A small image VQ-VAE, trained from scratch.
Model: 48-pixel images, encoder arch vit, encoder norm layernorm, encoder moe top_k, encoder num experts 8, encoder patch size [8, 8], encoder layers 6, encoder width 384, decoder norm groupnorm, decoder activation elu, decoder widths [32, 64, 128, 128].
Rows from block 4 of the encoder, named by matrix and row number. Rows with one number belong to one neuron. Each number is 128 + 24 x the weight over its row's rms, rounded and kept within 0 to 255. All counts start at 0. After the name is the row's rms in percent of the matrix's.
# gate: MLP gate (encoder.blocks.4.mlp.gate.weight, 768x384), inputs 120-143
# fc1: MLP up (encoder.blocks.4.mlp.fc1.weight, 768x384), inputs 120-143
# fc2: MLP down (encoder.blocks.4.mlp.fc2.weight, 384x768, transposed), outputs 120-143
gate.282 097 [ 87 157  97 136  74 132 148 128 113 136 125 109 161 128 121 132  89 154 143 113 113 130 138 128]
gate.283 094 [ 99 135  88 121 158 114  98 125 117 193 114 102 141 129 163 153 107  77 108 106  98 162 119  95]
gate.284 106 [142 149 150 154 145 132 124 111  92  82 162 125 136 165 119 113 145 136 161 147 138 142 100 111]
gate.285 115 [ 81 138 163 106 123 133 156 153 116 106 125  83 134 102 109 151 158 157 110 150 113 109 118 139]
gate.286 095 [181  72  76 119 152 114  91 118 103 119 134 120 130  99 159 126 151  96 108 143 152 188 133 124]
gate.287 117 [151 139 157 141 124 135 139 176 158 157 110 113  76 111 186 203 123 136 117 116 179  99 163 195]
gate.288 082 [157 145 115 151 120 128 136 129 124 110 155 128 117 119 169 136 131 105 133 130 145 148 144 121]
gate.289 095 [133 162 124 111 139 147  99 129 139 122 150 106 116 150 133 140 131 109 142 142  86 158 111 124]
gate.290 115 [142 103 145 126 147 150 128  95 117 105 134  90 128  92 114 124 175 119 114 132 134 138 151 176]
gate.291 083 [ 96 149  88 102 135 129 140  90 108 137  86  94 129 119 206 152 104 118  96 153 150 149  86 157]
gate.292 081 [136 155 107 124 160 177 122 172 129 128 127 102 102 172 163 110 122  99 127 137 134 156 117  96]
gate.293 088 [156 108 119 128 127 102 155  94 145 134 120 121 137  94 154 164  70 162 119 100 144 120 105 122]
gate.294 082 [141 137 115 117 130 127 107 117 139 148 117 168 151 161 102 116 126 140  85 130 164 136 118 112]
gate.295 099 [149 135 131  79 154  92 159 156 156 141 123 109 132 103 147 125 140 123 123 127 125 152  89 122]
gate.296 096 [168 123 137 112 187 104 126 140 173 170  81  58 128 154 153 117 132 138 169 123 122 147 115 122]
gate.297 095 [ 95 120 121 120  87  92 127 184 130 107 106 143 134 119 105 128  91 114  95 101 170 124 140 141]
gate.298 101 [138 127 140 175 152 144 134 125 128  66 121 112 156 123 138 161 149 122 112  95 123 178 144 147]
gate.299 109 [130 140 140 138 127 123 118  96 147 130 119  91 130  89 122 136 127 148 157 132 120 171 131  70]
gate.300 099 [154 167 139 106 128 144 132 111 125 149 133 114 144 142 196 126 136 156 125 143 132 151 118 111]
gate.301 093 [113 152  77 127 119 150 122 120 116 108 104 113 159 160 145 104 121 114 120 102 135 183 102 135]
gate.302 107 [133 145 113 121 119 157  98 117 118  85 125  91 142 142 148 131 109 124 133 119 133 163 138 175]
gate.303 094 [113 134 151 125 193 161 119 159 189 130 135 103 136 173  97 104 132  88 156  95 100 155 139  85]
gate.304 095 [147 144 146 106 126 122 159 136 129 103 166 101 165  98 127 125  95 137  96 131 115 146 128 152]
gate.305 091 [121 108 143 127 161 102 159 187 111  88 125  88 143 150 116 126  96 113 128 111 108 132  92 149]
gate.306 090 [ 93 120 115 154  86 120 114 136 145 152 106 143 135  98 159 105 106 120 135 114 163 146 124 107]
gate.307 070 [ 93 140 132  96 118 143 136 110 107 137 163 158 129 105 123 117  86 102 157  95 126 165 123 118]
gate.308 093 [135 120 108 144 148 121 122 203 110 126 138  95  94 126 144 160 139 148 108 140 146 107 109 126]
gate.309 098 [142 152 155 137 122 153 105 136 133 100 141 137 147  96  93 130 137 155 123 103 139 127 150  96]
gate.310 153 [115 134 169 177 150 114 151 148 170  93 151 126 145 129 149  78 144 101 154  89 115  79 139 101]
gate.311 098 [160 131 141 113 120 120  96 162 118 165 158 103 117 149 157 102 131 100 156 125  94 167 107 129]
gate.312 088 [128 124 135 134 123 172 143 154 100  79 128 184  85 144 124 100 123 110 108  97 105 110 105 129]
gate.313 093 [130 138  94 106  96  93 140 131 114 146 144 113  97 153 155 142 129 146 150 165 133 125  74 177]
gate.314 091 [119 134 155 139 100 123 104 113 132  76 143 123 135 144 175 107 164 143 160 117 166 136 118 138]
gate.315 122 [138 153 122 103 133 148 175 144 156 113 154 174 160 140 123 134 178 133 130 132 120 133 117 109]
gate.316 103 [128 123 137  94 107  76 132 149 107 168 124 153 188 148 159  94 127 134 145 142 128 134  92 149]
gate.317 109 [157 161 132 163 153 172 153 118 170  86 125 148 128 150 128 132 121 135 121 138 154 115 133 121]
gate.318 090 [166 166  79 121 123 127 164 115  94 121 117  86 144 118 148 127 162 150 100 137  86 165 114  98]
gate.319 101 [ 98 119  96 185 111 114 161 150  85  87 152 173  86 155 107  81  92 165 112 113 140 174 160  65]
gate.320 095 [114  90 173 137 146 125 136 178 136 136 163 149  96 122 153  58 145 129 154 159 120 149 142 138]
gate.321 105 [106 136 156 130  81 101  89 115 102 109 137 137 135 118 139 141 126 119 106 153 126 113 126 114]
gate.322 097 [141 150  70 108 115 126  91 134 165 117  95  78  82 120 171  95 111 155 165 129 124 101 135 133]
gate.323 105 [141 169  98 110 132 128 120 123 164  97 138 140  95 122 143 115  99 151 102 110 122 157 133 142]
gate.324 093 [145 150 158 138 156 154 183 145 112  90  76 110  69 135 125 111 137 126 118 116 119 102 134 134]
gate.325 103 [138 144 110  99 129 140 109 119 132 137 157  69 144 127 184 126 158 156 141 101 140 113  96 133]
gate.326 087 [111 130 128 100  97 141 121 141 110 116 127 136 143 108 127 145 140 118 121 134 133 148 138 127]
gate.327 083 [ 99 160 157 152  79 122 105 152 136 126  96 119  99 142 135 123 105 119 135 120 122 128 141 156]
gate.328 101 [129 119 150 140 146 123 122 129 122  56 141 132 119 119 136 140 124  93 121  97 129 133 156 143]
gate.329 122 [134 144  77 170 131 133 111 110 123 122 125 112 178 159 147 158  97 116 181  88 118 153 152 140]
gate.330 137 [103 104 132 110 108 136 124  93 139 154 118  86 119 100 146 131 140 100 175 114 137 175 116  99]
gate.331 099 [118 119 138  84  82  97 146 123 107 102 114 121 143 161 169 139  92 109 136 157 141 100 117 111]
gate.332 092 [126 139 148 145 101 140  94 104 129 140  85 117 138  94 103  92 124 119 128 164 108 113 133 136]
gate.333 103 [102 116 110 126 146 119 117 137 145  81 139 164  81  72 125 149 136 130 129  78 102 151 163 108]
gate.334 086 [111 122 140 124 144 152 130 135  92 135 171 129 129 119 104 131 157 137 103 150 106 137 135 111]
gate.335 078 [121 117 119 181  71 105  90 132 133 101 118 105 117 104 108 114 141 123 134 112 125 110 150 122]
gate.336 104 [129 141 119 139 149 104 133 101 124 148  96 142 143 158 136 116 112 150 118 151 185 118  91 118]
gate.337 092 [110 145 176 140 126 126 114 132 143  81 124  92 106 149 126 111 137 120 102 136 140 139 136  69]
gate.338 098 [124 122 179 114 139  87 118 135 115 114 136 132 139 149 156 162 127 154 114 181 118 167 140 141]
gate.339 083 [102 107 112 123 166  93  81 150 111  77 125 113 129 142 115 116 126 146 130 114 133  72 113 160]
gate.340 101 [135 115 115 114 131 155 103 116 110 146 109 153 132 114 128  97 128 130 105 153 136 125 145 104]
gate.341 087 [150 146 125 114 154  97 113 136 147 132 155 162 108 145 115 166 102 157 133  98 112 112 177 110]
gate.342 098 [184 137  99 126 156 108 147 140 137 122 146 152 156 104 148  88 131 135  97  82 142 147 104 133]
gate.343 103 [184 151 114  89 134 129 137 133 139 152 154 120 141 133 130 134 110 145 109 148 136  86 134 125]
gate.344 112 [118 141 169 122 146 130 129 120 156 105 105 140 138 171 133 100 107 110  94 111 129 134 158 162]
gate.345 105 [133 134 121 148  92 138 106 125 136  95 161 110 138 147 129  88 134  95 133 127 123 118 106 108]
gate.346 102 [150 127 182 168  82 125 112  99 125  93 127 130  94 118  91  83 140 104 138 141 116 219 167 156]
gate.347 093 [123 140 183 149  98 129 160 147 127 123 142 114  99 127 122 141 164  93 121 115 113 146 113 141]
gate.348 103 [ 99 119  95 117 111  93 114 125 123 102 168 133 101 117 141 145 159 120 155 146 128 143 150 102]
gate.349 107 [137 136 121 150 132 144 108 147 113 137 165 146 145 122 159 164 107  78  94 142 106  95 179 129]
gate.350 083 [140 120  91 116 110 156 160 163 141 178 124 113 146 159 127 124 116 131 129  82 132  80 108 153]
gate.351 122 [148 126 129 180 141 110 126 133  92 107 168 152 114 135 148 110 176 149 108  87 105 125 114 169]
gate.352 095 [124  87 141 143 118 103 132 157 103 106 130 118 111 107 149 109 124  94 139 123 136 149 124 119]
gate.353 119 [146 143 142 141 109 135 103 127 118 116  87 128 153 172 111 120 132  79 138 149 147 106 133 165]
gate.354 110 [115 161 108  88 185 120 197 107 152 123 128 160 158 126 101 155 106 116 105 123 126  94 172 116]
gate.355 089 [148 139 146 129 140  98 127 151 136 134  95 107 122 135 105  94 102 100 110  86 100 138 169 117]
gate.356 109 [140 151 119 140 166  99 174 103 110 100 111 119 169 109 132 104 152 155 141  94 124 124 126 100]
gate.357 098 [145 153 135  79 136 132 108 122 132 136 163 115 111 112  99 145 109  95 123 114 140 158 108 121]
gate.358 087 [120 107  98 122 145 127 115 129 152 130 135 105 148 158 143 128 136 150 140 130 149 157 109 129]
gate.359 111 [129 123 129 105 138 121 122  95 131 150 117 104 144 120 147 118 115 155 138  94  98 151 122  96]
gate.360 099 [153 132 149 144 111 132 136 110 163 105 104 120 112  96 155 168 127 125 157 137 147 173 149  86]
gate.361 100 [138 160 104 166 170  86 124 160  79 135 164 102 146 117 106  86 133 125 100 125 129  97 158 106]
gate.362 112 [116 126 137 104 167  91 139 130 131 144 123 131  98 131 125 127 160 119  89 180 144 106 168 140]
gate.363 126 [118 138 131 128 103 126 122 161 135  91 108  99 125  78 102 114 136 135 144 122 143 102 164  91]
fc1.282 099 [109 166 164 108 147 142 145 117 107 164 164 117 143 161 120 117 142  94 106 104 140 168 113 133]
fc1.283 095 [ 75 171  92 165 135  98 124 174 121 160 108 109  79 125 120 105 109  97 123 107  90 135 148 129]
fc1.284 101 [134 117 100 128 125 115 128 118 152 161 123 133 139  90 183 138 168 116 112 134 117 133 159 133]
fc1.285 126 [126 192 134 115  86 103 154 102 129 132 109  94 150 142  65 133 124 154 117 124 129 153 147 179]
fc1.286 098 [139 123 138 139 112 151  95 126  57 114 118 131  67 107 123 123 147 111 140 120 126 142  83 129]
fc1.287 125 [128 142 128 166 126 123 119 114 165 107 159 135  99 126 126 134 163 143 114 122 155 120 161 121]
fc1.288 082 [160 114 125 136 133 159 119 117 155 147 121 130 158 133 145 111 130 116 124 120 108 129 139 103]
fc1.289 093 [ 82 141  93 123 101 117 141 139 160  92 100 114 166  94 131 155 103  93 105  96 125 139 108 141]
fc1.290 124 [123  98 100  84 174 156 163 130 109 133 107 108  90 145 143 139 152 142 141 148  85 152 105 120]
fc1.291 083 [160 115 143 139 101 149 125 160 136 109 143 121 113 136  99 100 108 165 156 116 124 112 119 104]
fc1.292 089 [ 96 160 131 148 155 113 127 142 141 148 168 112 167 132 104 117 171 108 157 152 110 114 140 143]
fc1.293 086 [168 113 150  99 142 168 140 146 119 154 119 153 130 143  89 141  90 109 107 138  91 148 108 154]
fc1.294 080 [142 151 136 143 140 134 123 109 124 159 113 150 134 125 114 167 119 100 108 116 128 129 117 114]
fc1.295 094 [ 95 163 120 198 102 150 102 153 133 120 150 160 125 175 109 137 117 148 133 149 139 107 146 122]
fc1.296 097 [164 134  83 141 165 123 129 114 140 140 104 104 164  95 157 121 102 127 169 122  90 144 145  93]
fc1.297 090 [137  94 136 163 193 104 160  62  91 134 152 118 143 136 166 121 134 148 151 134 115 152 116 133]
fc1.298 097 [132 120 112 116 100  95 140 157 135 169 132 130 131  81 140 123 135 134 155 160 120 105 137 125]
fc1.299 104 [148 116 141 148 130 109 107 124 109 134  90  93 111 128 128 138 112 144 135 129 108 104 128 112]
fc1.300 103 [140 135 134  98 125 161 105 137 141 129 152 149 132  91  93 119 122 132 125 147 110 128 110 113]
fc1.301 095 [179 134 136 146 140 118 103 134 122 111 111 132 109 126 127 112 125  72 125 116 146 143 140 118]
fc1.302 099 [116 129  65 136 101 128 120 142 107 179 173 104 138  94  82 140 164 121 137 103 157  96 128  89]
fc1.303 088 [130 140 117 100 133 144 149 150 159  95 173  88 166 186 107 154 109  91 122 105  52 161 138  83]
fc1.304 092 [ 91 100 126 175  82 185 101  98 105 141 105  85 104 153 120 100 144 105 131 135 165 135 122 111]
fc1.305 086 [101 127 121 119 105 128 137 134 152  78 108 121 110 141 128 125 166 110 144 181 138 164 138 121]
fc1.306 089 [ 84 124 119 124  86 129 159 134 157 118  92 153 117 102 119 144 162 100 146 151 172 149 119 134]
fc1.307 076 [ 99  98 130 129 137 130 120 116 158 130 130 116 145  96 134 124  82 112 120 151 102 118 111 125]
fc1.308 093 [108 117 125 141  99 134 139 146 118 111 118 121 121 121 120 122 120 114 136 162  83 137 152 153]
fc1.309 098 [ 91 119 118 118 105 119 133 103 151 122 135 138  56 131 144 141 160 123 136 137 140 124 128 118]
fc1.310 128 [159 142 170 110 147 114 166 120 139 141 118 101 120  86 148 108 150 146 131  99 135 147 119  77]
fc1.311 096 [106 152 127 105 150 119 127  98 125 153 146 110  66 141 113 140 148 113 152 127 146  95 109 128]
fc1.312 091 [134 133 158 101 158 172  97 150 127  88 129 135 112 134 115 154 132 123  88 154 138 135  93 100]
fc1.313 098 [124 145 110 167 151 126 134 109 118 133 161 190  83 132 119 120  93 117 105 123 121 174 119 134]
fc1.314 091 [144 131 146 134 154 165 120 148 147 139 130  96 166 148 170  86 146 124  98 109 193  95 153 188]
fc1.315 118 [123 152 132 115  36 125 161 103 145 126 171 140 154  97 159 128 137 140 114 171 153 147 118  95]
fc1.316 102 [ 96 115 149 120 121 104 149 151 116 157 157 124 135 147 127 112 114 157 113 125  97 149 104 138]
fc1.317 109 [168 121 132 149 152 161 155 149 132 114 124 141 115 146 112 120 105 123 134  99 123 100 135 162]
fc1.318 094 [ 65 114 155 163 109 139 109 140 154 145 156 139  83 108 155  84  71 129 134 106 145  98 137 105]
fc1.319 104 [125 101 161 141 126 151 127  63 123 103 161 111 162 128 142 147 137 101 165  95 145 107  95 171]
fc1.320 093 [120 148 104 125 115  87 157  99 126 126  76  97 137 151 137 139  95  88 112 149 126 136 105 134]
fc1.321 102 [158 159 107 138 113 146 126 156 149 120 130 121 129  79 114  90 111 164 121 143 131  98 127 129]
fc1.322 089 [130 167 144 138  92 144 122 151 155 147 107 124  61 147 132 109 128 134 145 114 108 148 128 122]
fc1.323 101 [136 106 114 126  80 128 153 137 118 162 153 104 149 163 116 130 169 142 139 107  93 166 120  96]
fc1.324 089 [131 137 148 162 157 158 138 132 117 137 100 111 123  88  94  95 122 103 107 123 145  93 132  88]
fc1.325 106 [150 151 106  91 103 123 137 135 105 177 155 136  70 194 170 104 161  98 107 139 126 124  95 111]
fc1.326 090 [134 171 131 156 119 149 132 138 135 160 127 144 108 163 109 132 110 132 135 121 114 108  93 158]
fc1.327 081 [126  76 122 146 127 146 151 133 106 136 115 159 124 177 134 162 107 117 120 114 167 131 122 105]
fc1.328 104 [134 139 159 159 149 127 134 124 142 101 138 142 130 125 149 137 121  71 147  84 101 126 122 112]
fc1.329 122 [159 105 170 169 162 111 149 119 115 103 102 146 142 160 134 129  75 168 129 108 135 135 112 140]
fc1.330 131 [115 132 120 118 117 152 113 178 102 113 101 125 121 138 147  82 137 156 135 120  99  85 118 127]
fc1.331 101 [171 168 117 179 114 145 152 112 134 122 133 137 129  81 122  97 191 169 155 135 112 146 134 163]
fc1.332 100 [117 145  99 104 122 147 165 133 148 158 156 162 161  83 121 130 159 142 140 104  82 140 121 143]
fc1.333 101 [152 128 165 144 127  83 145 188 171 106 147 173 131 133 121 132 132 150 146  94 147 154 173 123]
fc1.334 080 [103 157 109 191 133 124 132  86 211 165 153 131 131 122 144 120  72 104 113 105 102 153 178  96]
fc1.335 083 [158 110 110 194 112  80  81  95 142 103 114 143  96 137  79 139 120 135  97 113 118 129 143 145]
fc1.336 098 [166 138 133 146 116 138 129  71 124 143  70 153 131 157 116 101  91 113 106 159 164  98 135 112]
fc1.337 087 [114 182 116 106 128 120 119 123 141 123 148  93 122 144 100 148 188 152 108 138 165 163 115  56]
fc1.338 097 [118 141 147 145 122 106 158  87 130 103 155 149 155 142 124 153  61 127 112 128 149 185 164 121]
fc1.339 086 [140 116 111 116 178 165 151 145 142 143 145 167 110 128 122 118  73 101 105 132 137 138 137 177]
fc1.340 099 [145 129 124 116 110 113 136 110  94 138 133 164 119 135 148  84 121 135 103 130  99 132 106 127]
fc1.341 085 [ 85 128 146 133 133 129 120  92 129 107 135 163 101 156 130 123 105 151 140 119 180 140 172 103]
fc1.342 102 [124 126  95  70 160 126 157 106  90 134 119 144 167 121 158  94 153 137  69  93 173 163 105 149]
fc1.343 103 [154 127 127 100 138 143 189 126 100 138 118 164 157 118  80 104 113  98 138 142 139 156 126  90]
fc1.344 105 [135 150  89 155 107 116 138 133 142 123 120 132 124 110 125 139 164 183 101 122 136 136  97 156]
fc1.345 104 [ 86 138 106 169 113 133  78  98 110 164 130 108  80 144 101  98 120 122 103 126 160 130 155 155]
fc1.346 105 [117 146 130 101 123  77 133 123 102 132 128 123 128 156 125 108 101 144 135 167 142 150 123 138]
fc1.347 097 [ 75 150 190 135 150 121 102 131 178  94 117 120  91 153 135 101 154  83 148 152 142 111 125 131]
fc1.348 106 [133 143 114  89 165  75 112 122  80 103 141 158 108 152 117 130 143 104 148 122 108 127 136  94]
fc1.349 109 [114 164 155 108  96 107  80 121 133 137 134 108 145 151  92  70  90 132 102 136 119  91 131 146]
fc1.350 083 [ 81  99  68 154 139 127 159 114 140 100 139  84 156 142 167 155 178 157 113 105 130 110 110 122]
fc1.351 132 [102 134  72 116 130 148 152  97 144 151 142 118 125 144 112 123 121 144 126 156 136 126 103 155]
fc1.352 099 [130  69 120 150 152 133 143 153 126 148  99 111 108 108 152  99 129 102 142 136 145 129 136 129]
fc1.353 122 [159 156 125 121 149  87 148 145  67 127 142 122 124 152 113 165 133 103 125 128 108 131  92 105]
fc1.354 109 [144 150 118 122 126 150 161 127 119 122 144 138 145 144 110 108  63 131  93 143 166 106 178 130]
fc1.355 088 [116 150 140 161 100  96 138 132 145 117  94 122  98 133  88 110 163 119 191 139 155 118 128 149]
fc1.356 105 [ 86  78 129 145 128 131  82 116 139 164 129 124  95 150 174 166 142 102 143 142 152 109 113 154]
fc1.357 097 [168 113 156 174 135 130 107 114 138 125  81 108 123 119 147 135 146 136 135 157 129 111 104 123]
fc1.358 081 [134 112 149 119 120  90  95 107 130 125 139 161 135 147 121 122  73  97 115 146 113  92 123 142]
fc1.359 115 [ 85 138 126 142  95 126 131 112 153 120 149 152 123 139  74 155 132  88 115 120 151 134 125 127]
fc1.360 104 [ 90 132 119 121 126 136 101 144 149  78 139  87 110 108 161 153 136 108 142 121 114 172 132  78]
fc1.361 095 [183  82 140 138 145 124 123 154  93 163 140 146 135 155 161 153  96 139 134 141 116 107 142 122]
fc1.362 115 [ 98 151 147  99  87 131 148 104 119 139 136 139 193 125 143 161 134 107 104 119 114 100  59 148]
fc1.363 124 [133 161 128 101 102 164 128 111 130 162 102 144 122 139 138 135 138 135 104 145  96 126 125 129]
fc2.282 095 [100 142 154  91  66 111 136 109 104 122 144 117 151 137  98 135 121 100 156  80 118 104 111 137]
fc2.283 104 [125 127 142  77 102  96 117 146 149 109 150 138 116 166 109  63 153 131 113 158 177 141 147 115]
fc2.284 109 [106 145 137 131 150 133 124 116 152 107 126 140 123 158 127 107 107 111 101 113 184 137 116  96]
fc2.285 110 [124 107 127 124 141 161 146 127  92 137 116 117  88  82 117 144 139 139 130 141 150 103 132 131]
fc2.286 092 [130 137 124 162 115 113 152 133 118 111 111 144 134 100 112 134 106 151 135 103 158 112 136  76]
fc2.287 112 [123 126  83 123  78 101 110  77 107 140 128 157 127 147  87 145 124 113 127 121 113 129  96  93]
fc2.288 099 [152 137 128 141 128  93  72 144 112 155 104 128 127  86 111 142  94 123 123  95 138 142  89 115]
fc2.289 095 [111 110 160 141 125 121 167 136 101 108 137 143 119 119 149 133 160 113 143 117 131 122 123  82]
fc2.290 111 [135 147 112 117 134 142 113 146 148 140 117 129 120 126  96 106 139 114  92 113 123  56 114 162]
fc2.291 099 [174 128 134 135 110 107 140 142 102 130 161 105 148 120 159 131 126 153 141 170 123 105 125 155]
fc2.292 095 [157  85 146 108 175 130 141  97 104 144 155 137 140 108 134 126 134 174 170 123 168  97 114 129]
fc2.293 099 [164 147 114 139 111 119 107 136 124 186 146 150 114 129  78 148  72 156  97 129 100 141 123 122]
fc2.294 091 [114 197 122 139 175 119 112 143 127 129 105 140 127 128 134 124 119 112 128  86 108 135 125 158]
fc2.295 086 [141 111 158 130  93 113 142 126 150 104 105 118 124 145 146 145 126 158 156 115 157 142 103 114]
fc2.296 108 [118  94 110 119 110 142 115 116 109 136 197 134 153 132 136 142 116 111 118 161  70 141 156 105]
fc2.297 092 [ 99  89 148 154 159 105 103 145 128 122 137 146 149 110 120 141 138 136 127  96 126  89 143 141]
fc2.298 098 [154 125 146 155  86 121 165 175 117  71 157 122 122 158 111 130 160 117 128  80 130 117 139 127]
fc2.299 104 [100 153  96  96  99 146 117 126 165 121 111 125 114 182 151 136 103 162 147  83 102 116 152 140]
fc2.300 110 [136 118 133 125 111  90 120 116 105 136 162 125 120 149 123 116 178 133 111 143 129 102  87 147]
fc2.301 097 [150 105 151  82 127 117  91  73 116 121 108 117 132 103 167 165 117 110 105 108 143 123 116 122]
fc2.302 118 [143 146 108 115 121 103 181 124 119 117 149 144 132 143 139 124 135 159 100  67 131 153 122 109]
fc2.303 096 [136 131  97 114  79 154 143 158 142 152 132 146 114 153  99 124  63 117 106 148  84 117 122 138]
fc2.304 088 [184 136 150 141 138 133 106 147 131  96 132 127 154 114 101 107 115 166  96 123 141 163 129 131]
fc2.305 095 [137 101 135 132 151 128 143 136 152 158 146 117 131 134 123 118 151 144 181 123 148 134 117  97]
fc2.306 091 [ 97 152 125 132  79 167 171 133 155 120 116 156 122 102 119 163 120 129 148 145 121 106 110 164]
fc2.307 084 [126 112 132 159 160 125 165 141 143 114 174 157 144 138 132 123 134 130 105 115 166 182 125 102]
fc2.308 090 [123 113 132 128 119 132 149 136 105 126 133 126 154 101  97  99 114 152 123 128  61 121 105 166]
fc2.309 084 [119 122 149 119 113 100 160 175 130  82 122 103 114 155 151 100 117  76 110  88 161 112 106 150]
fc2.310 122 [102 106 112 174 105 128 115 118 149 120 108 119 145 152 131 135 130 170 172 128 113 116 113 125]
fc2.311 105 [123 140 104 149 137 122 151 107 148 108  69 140 142 106 139 148 115 118 120 128 139 128 144 114]
fc2.312 087 [145 158 138 102 182 127  93 116 141 138 164 153 112 134 115  93 133 145 100 138 139 112 131 150]
fc2.313 100 [143  94 129  51  90  80 156 165 110 110 121  57  99 134 165 128 165 135 154 163 133 144 100 145]
fc2.314 094 [121  98 131 121 155 162  53 154 137 135 141 110 125 133 148  99 119 109  96 118 120 126 155 139]
fc2.315 113 [132 140  97 127 146 146 123 100 118 129 162 147  99 124 125 148  84 122 153 117 163 141 149 104]
fc2.316 104 [142 168 133 127 135 117 122 113 104 118 135  98  80 119  94 128 132 136 155 142 129 159  92 159]
fc2.317 104 [138 129  94 145 122  64 115 144 118 115 114 147 120 111  96 131 158 130  91 113 133 152 130 118]
fc2.318 104 [182 127  90 142 149 129 156 129 127 136 130 130 177 149 130  91 151 154 158 156 100 170 109 125]
fc2.319 100 [121 148 180  92  97 145 143 136 112 169 108 153 117 113 130 165 125 135 125 119 156  97 147 142]
fc2.320 099 [110 141 132 108 123 177 131 139 126 125  94 116 136 133 131 104 137 108 124 165 137 147 125 126]
fc2.321 122 [159 110 138 100 127 140 139  96 118 138 171 124 112 137 114 128 119 102 170 122 123 117 151  98]
fc2.322 088 [118 138 147 144 103 111 144 136  99 145 142 124 144 135 115 143 129 104 157 142 112 133 131 159]
fc2.323 100 [129 145 132 140 127 149 107 101 122  84 170 114  86 167  87 177 133 102 147 102 128 145 142 129]
fc2.324 106 [137 104 127 103 151 172 114 126 156 109 125 103 115 125 103  95 136 139 134 171 136 120 109 101]
fc2.325 099 [122 105 141 134 133 153 143 120 133 140  99 111 118 103 133 126 107 143 111 109 152 144 177 107]
fc2.326 085 [200  84  86 150 125 142  45 112 117 155 155 131 111 148  99 163  80 113 123 117 124 108 142 132]
fc2.327 088 [172 135 140 142  88 118 125 159 131 128  93 116 118  86 164 101 116 117 138 153 186 141 109 121]
fc2.328 106 [133 113 103 141 129 112 128 110 119 164  92 118 151 143 193 131 143 149 122 147 152 140 126  84]
fc2.329 109 [132  89 127 115 119 126 150  83 146 133 146 149 132 129 100 161 112 125  99 147 150 169 162 110]
fc2.330 110 [154 132 133 108 131 117 115 135  92 112 120 110 200 120  98 126 135 112 152 137  75 102 144 161]
fc2.331 104 [147 133 101 128  86 165 126 126 120 158  80 137 110 167 155 198  73 112 116 139 150 124 119 167]
fc2.332 092 [137 159 127 104 134 138 111 123 193 161 135  72 103 122 161 106  94 157 124 122 142 125 161 137]
fc2.333 110 [137 144 148 141 118 112 159 129 121 132 134  92 159 145 111 128 147 102 106 188 163 119 151 133]
fc2.334 093 [ 95 136 122  93 130 152 114 119 117 110  95 103 108 123 155 120 148 148 103 160 145 133 143  95]
fc2.335 100 [128 105 108 112 157 178 138 154  99 133 207 167  98 143 158 127 116 142 109 129 151 144 124 128]
fc2.336 105 [153 155  89 121 109 135 163 145 118 147  56 111 139 154 145 107 122  90 167 134 124 118 132 156]
fc2.337 095 [108  99 173 147 129 128 124 116 115 186 132 123 184  78 163 123  71 152 170 113 119 152 129 158]
fc2.338 102 [154 156 113 134 107 123 105 111  73 150 132 190 136 123 108  87 128 134  84 148 188 173 112  67]
fc2.339 106 [133  81 149 119  76 125  97  91 136 102 143 119 141 145 114 115 123 148 148 111 106 145  86 122]
fc2.340 100 [120 105 129 116 143 147  76 123 134 139 103 143 123 124  89 114 124 145 182 141 124 150 132 143]
fc2.341 086 [120 122 150 109 141 151 135 139 137 119 107 149 147 137 106 147 142 129 132 154  92 153 125 118]
fc2.342 091 [116 160 122 114 108 116 106 118 122 128 149 120  85  92 119 140 118 103 158 119 157 153 130 119]
fc2.343 115 [121 151 115 131 139 152  78 125 115 114 121 140  83 114 142 163  84 155 100 107 128 120 145 128]
fc2.344 104 [126  73 103 139 114 131 127 151 134 158 121 158 151  86  83 174 114 145 162 182 130 113 111 137]
fc2.345 096 [129  92 124 137 111 140  82  96 132 159 122 143 108 128 126 119 160 167 128 137 164 156 164 103]
fc2.346 093 [149 133 132 119 152 146 152 159 161 123 180 123 116  85 186 139 156 137 143 123  79  97 102  68]
fc2.347 094 [146 114 141 166 126 107 149 134 162 125 159 128 122  99 114 111 112 141 105 119 145 112 105 202]
fc2.348 105 [129  90 142 145 197 107 143 127 129 169  63 144 126 113 140 116 142 151 124 116 144 123 147 132]
fc2.349 105 [157 170  92  74 132 132 131 121 156 168 101 125  84 139 137 183 127 136 133 133 128 139 174 118]
fc2.350 087 [125 105 111 157 158 132  88 145 129 159  94 166 162 166 116 109  97  76 125 105  86 100 138 136]
fc2.351 105 [136 154 126 169 171 128 120 181 129 112  95  97 150 139 124 107 123 118 134 147 133 134 150 137]
fc2.352 093 [150 148 153 137 100 144 137 164 118 137 111 132 140 105 111 165 112 111 100 139  93 162 125  91]
fc2.353 106 [152 124 124 149 142 126 142 168 127 147 104 118 126  72 135 120 105 181  99 126 125 165 129 120]
fc2.354 106 [126 122 129 111 113 137 126 133 122 115 142 159 155 154 139  51 131 165 115 145 106 153 137 102]
fc2.355 101 [174 127 160  89 159 127 119 105 129  98 153 121 152 150 119 150 115 147 139  95 132 133 151 114]
fc2.356 101 [ 83 144 133 133 131 122 153 108 144 142 158 129 122 151  94 128 154 141 163 123 114 142 150 155]
fc2.357 102 [132 141  93 105 121 184 103 123 129 124 120 133 143 124 133 116 113 134 125 119  90 153 136 109]
fc2.358 091 [146  91 134 115 109  96 126 117 129 129 109 142 149 129 115 115 122 108 151 139 149 165  99 144]
fc2.359 146 [129 136  86 134 120 141  93 131  77 123 145 154 157 118 100 113 114 115 115  70 115 160 145 119]
fc2.360 103 [122 116 138  95  78 126 110 140 125 126 139  93 159 111 156  93 117 149 124 108 152 157 167 114]
fc2.361 091 [179 100 137 137  88 146 105 108 120 146 152 162 115 146 143 106 146 125 102 147  67 159 117 128]
fc2.362 096 [124  96 130 113 136 121 139 145 114 152 108 119 176 119 128 162 126 131 100 133 102 119 137 158]
fc2.363 115 [161 132 128 115 161  89 118 170 145 151 133  96 137 114 137 110 119 150 122  84 111 107 153 151]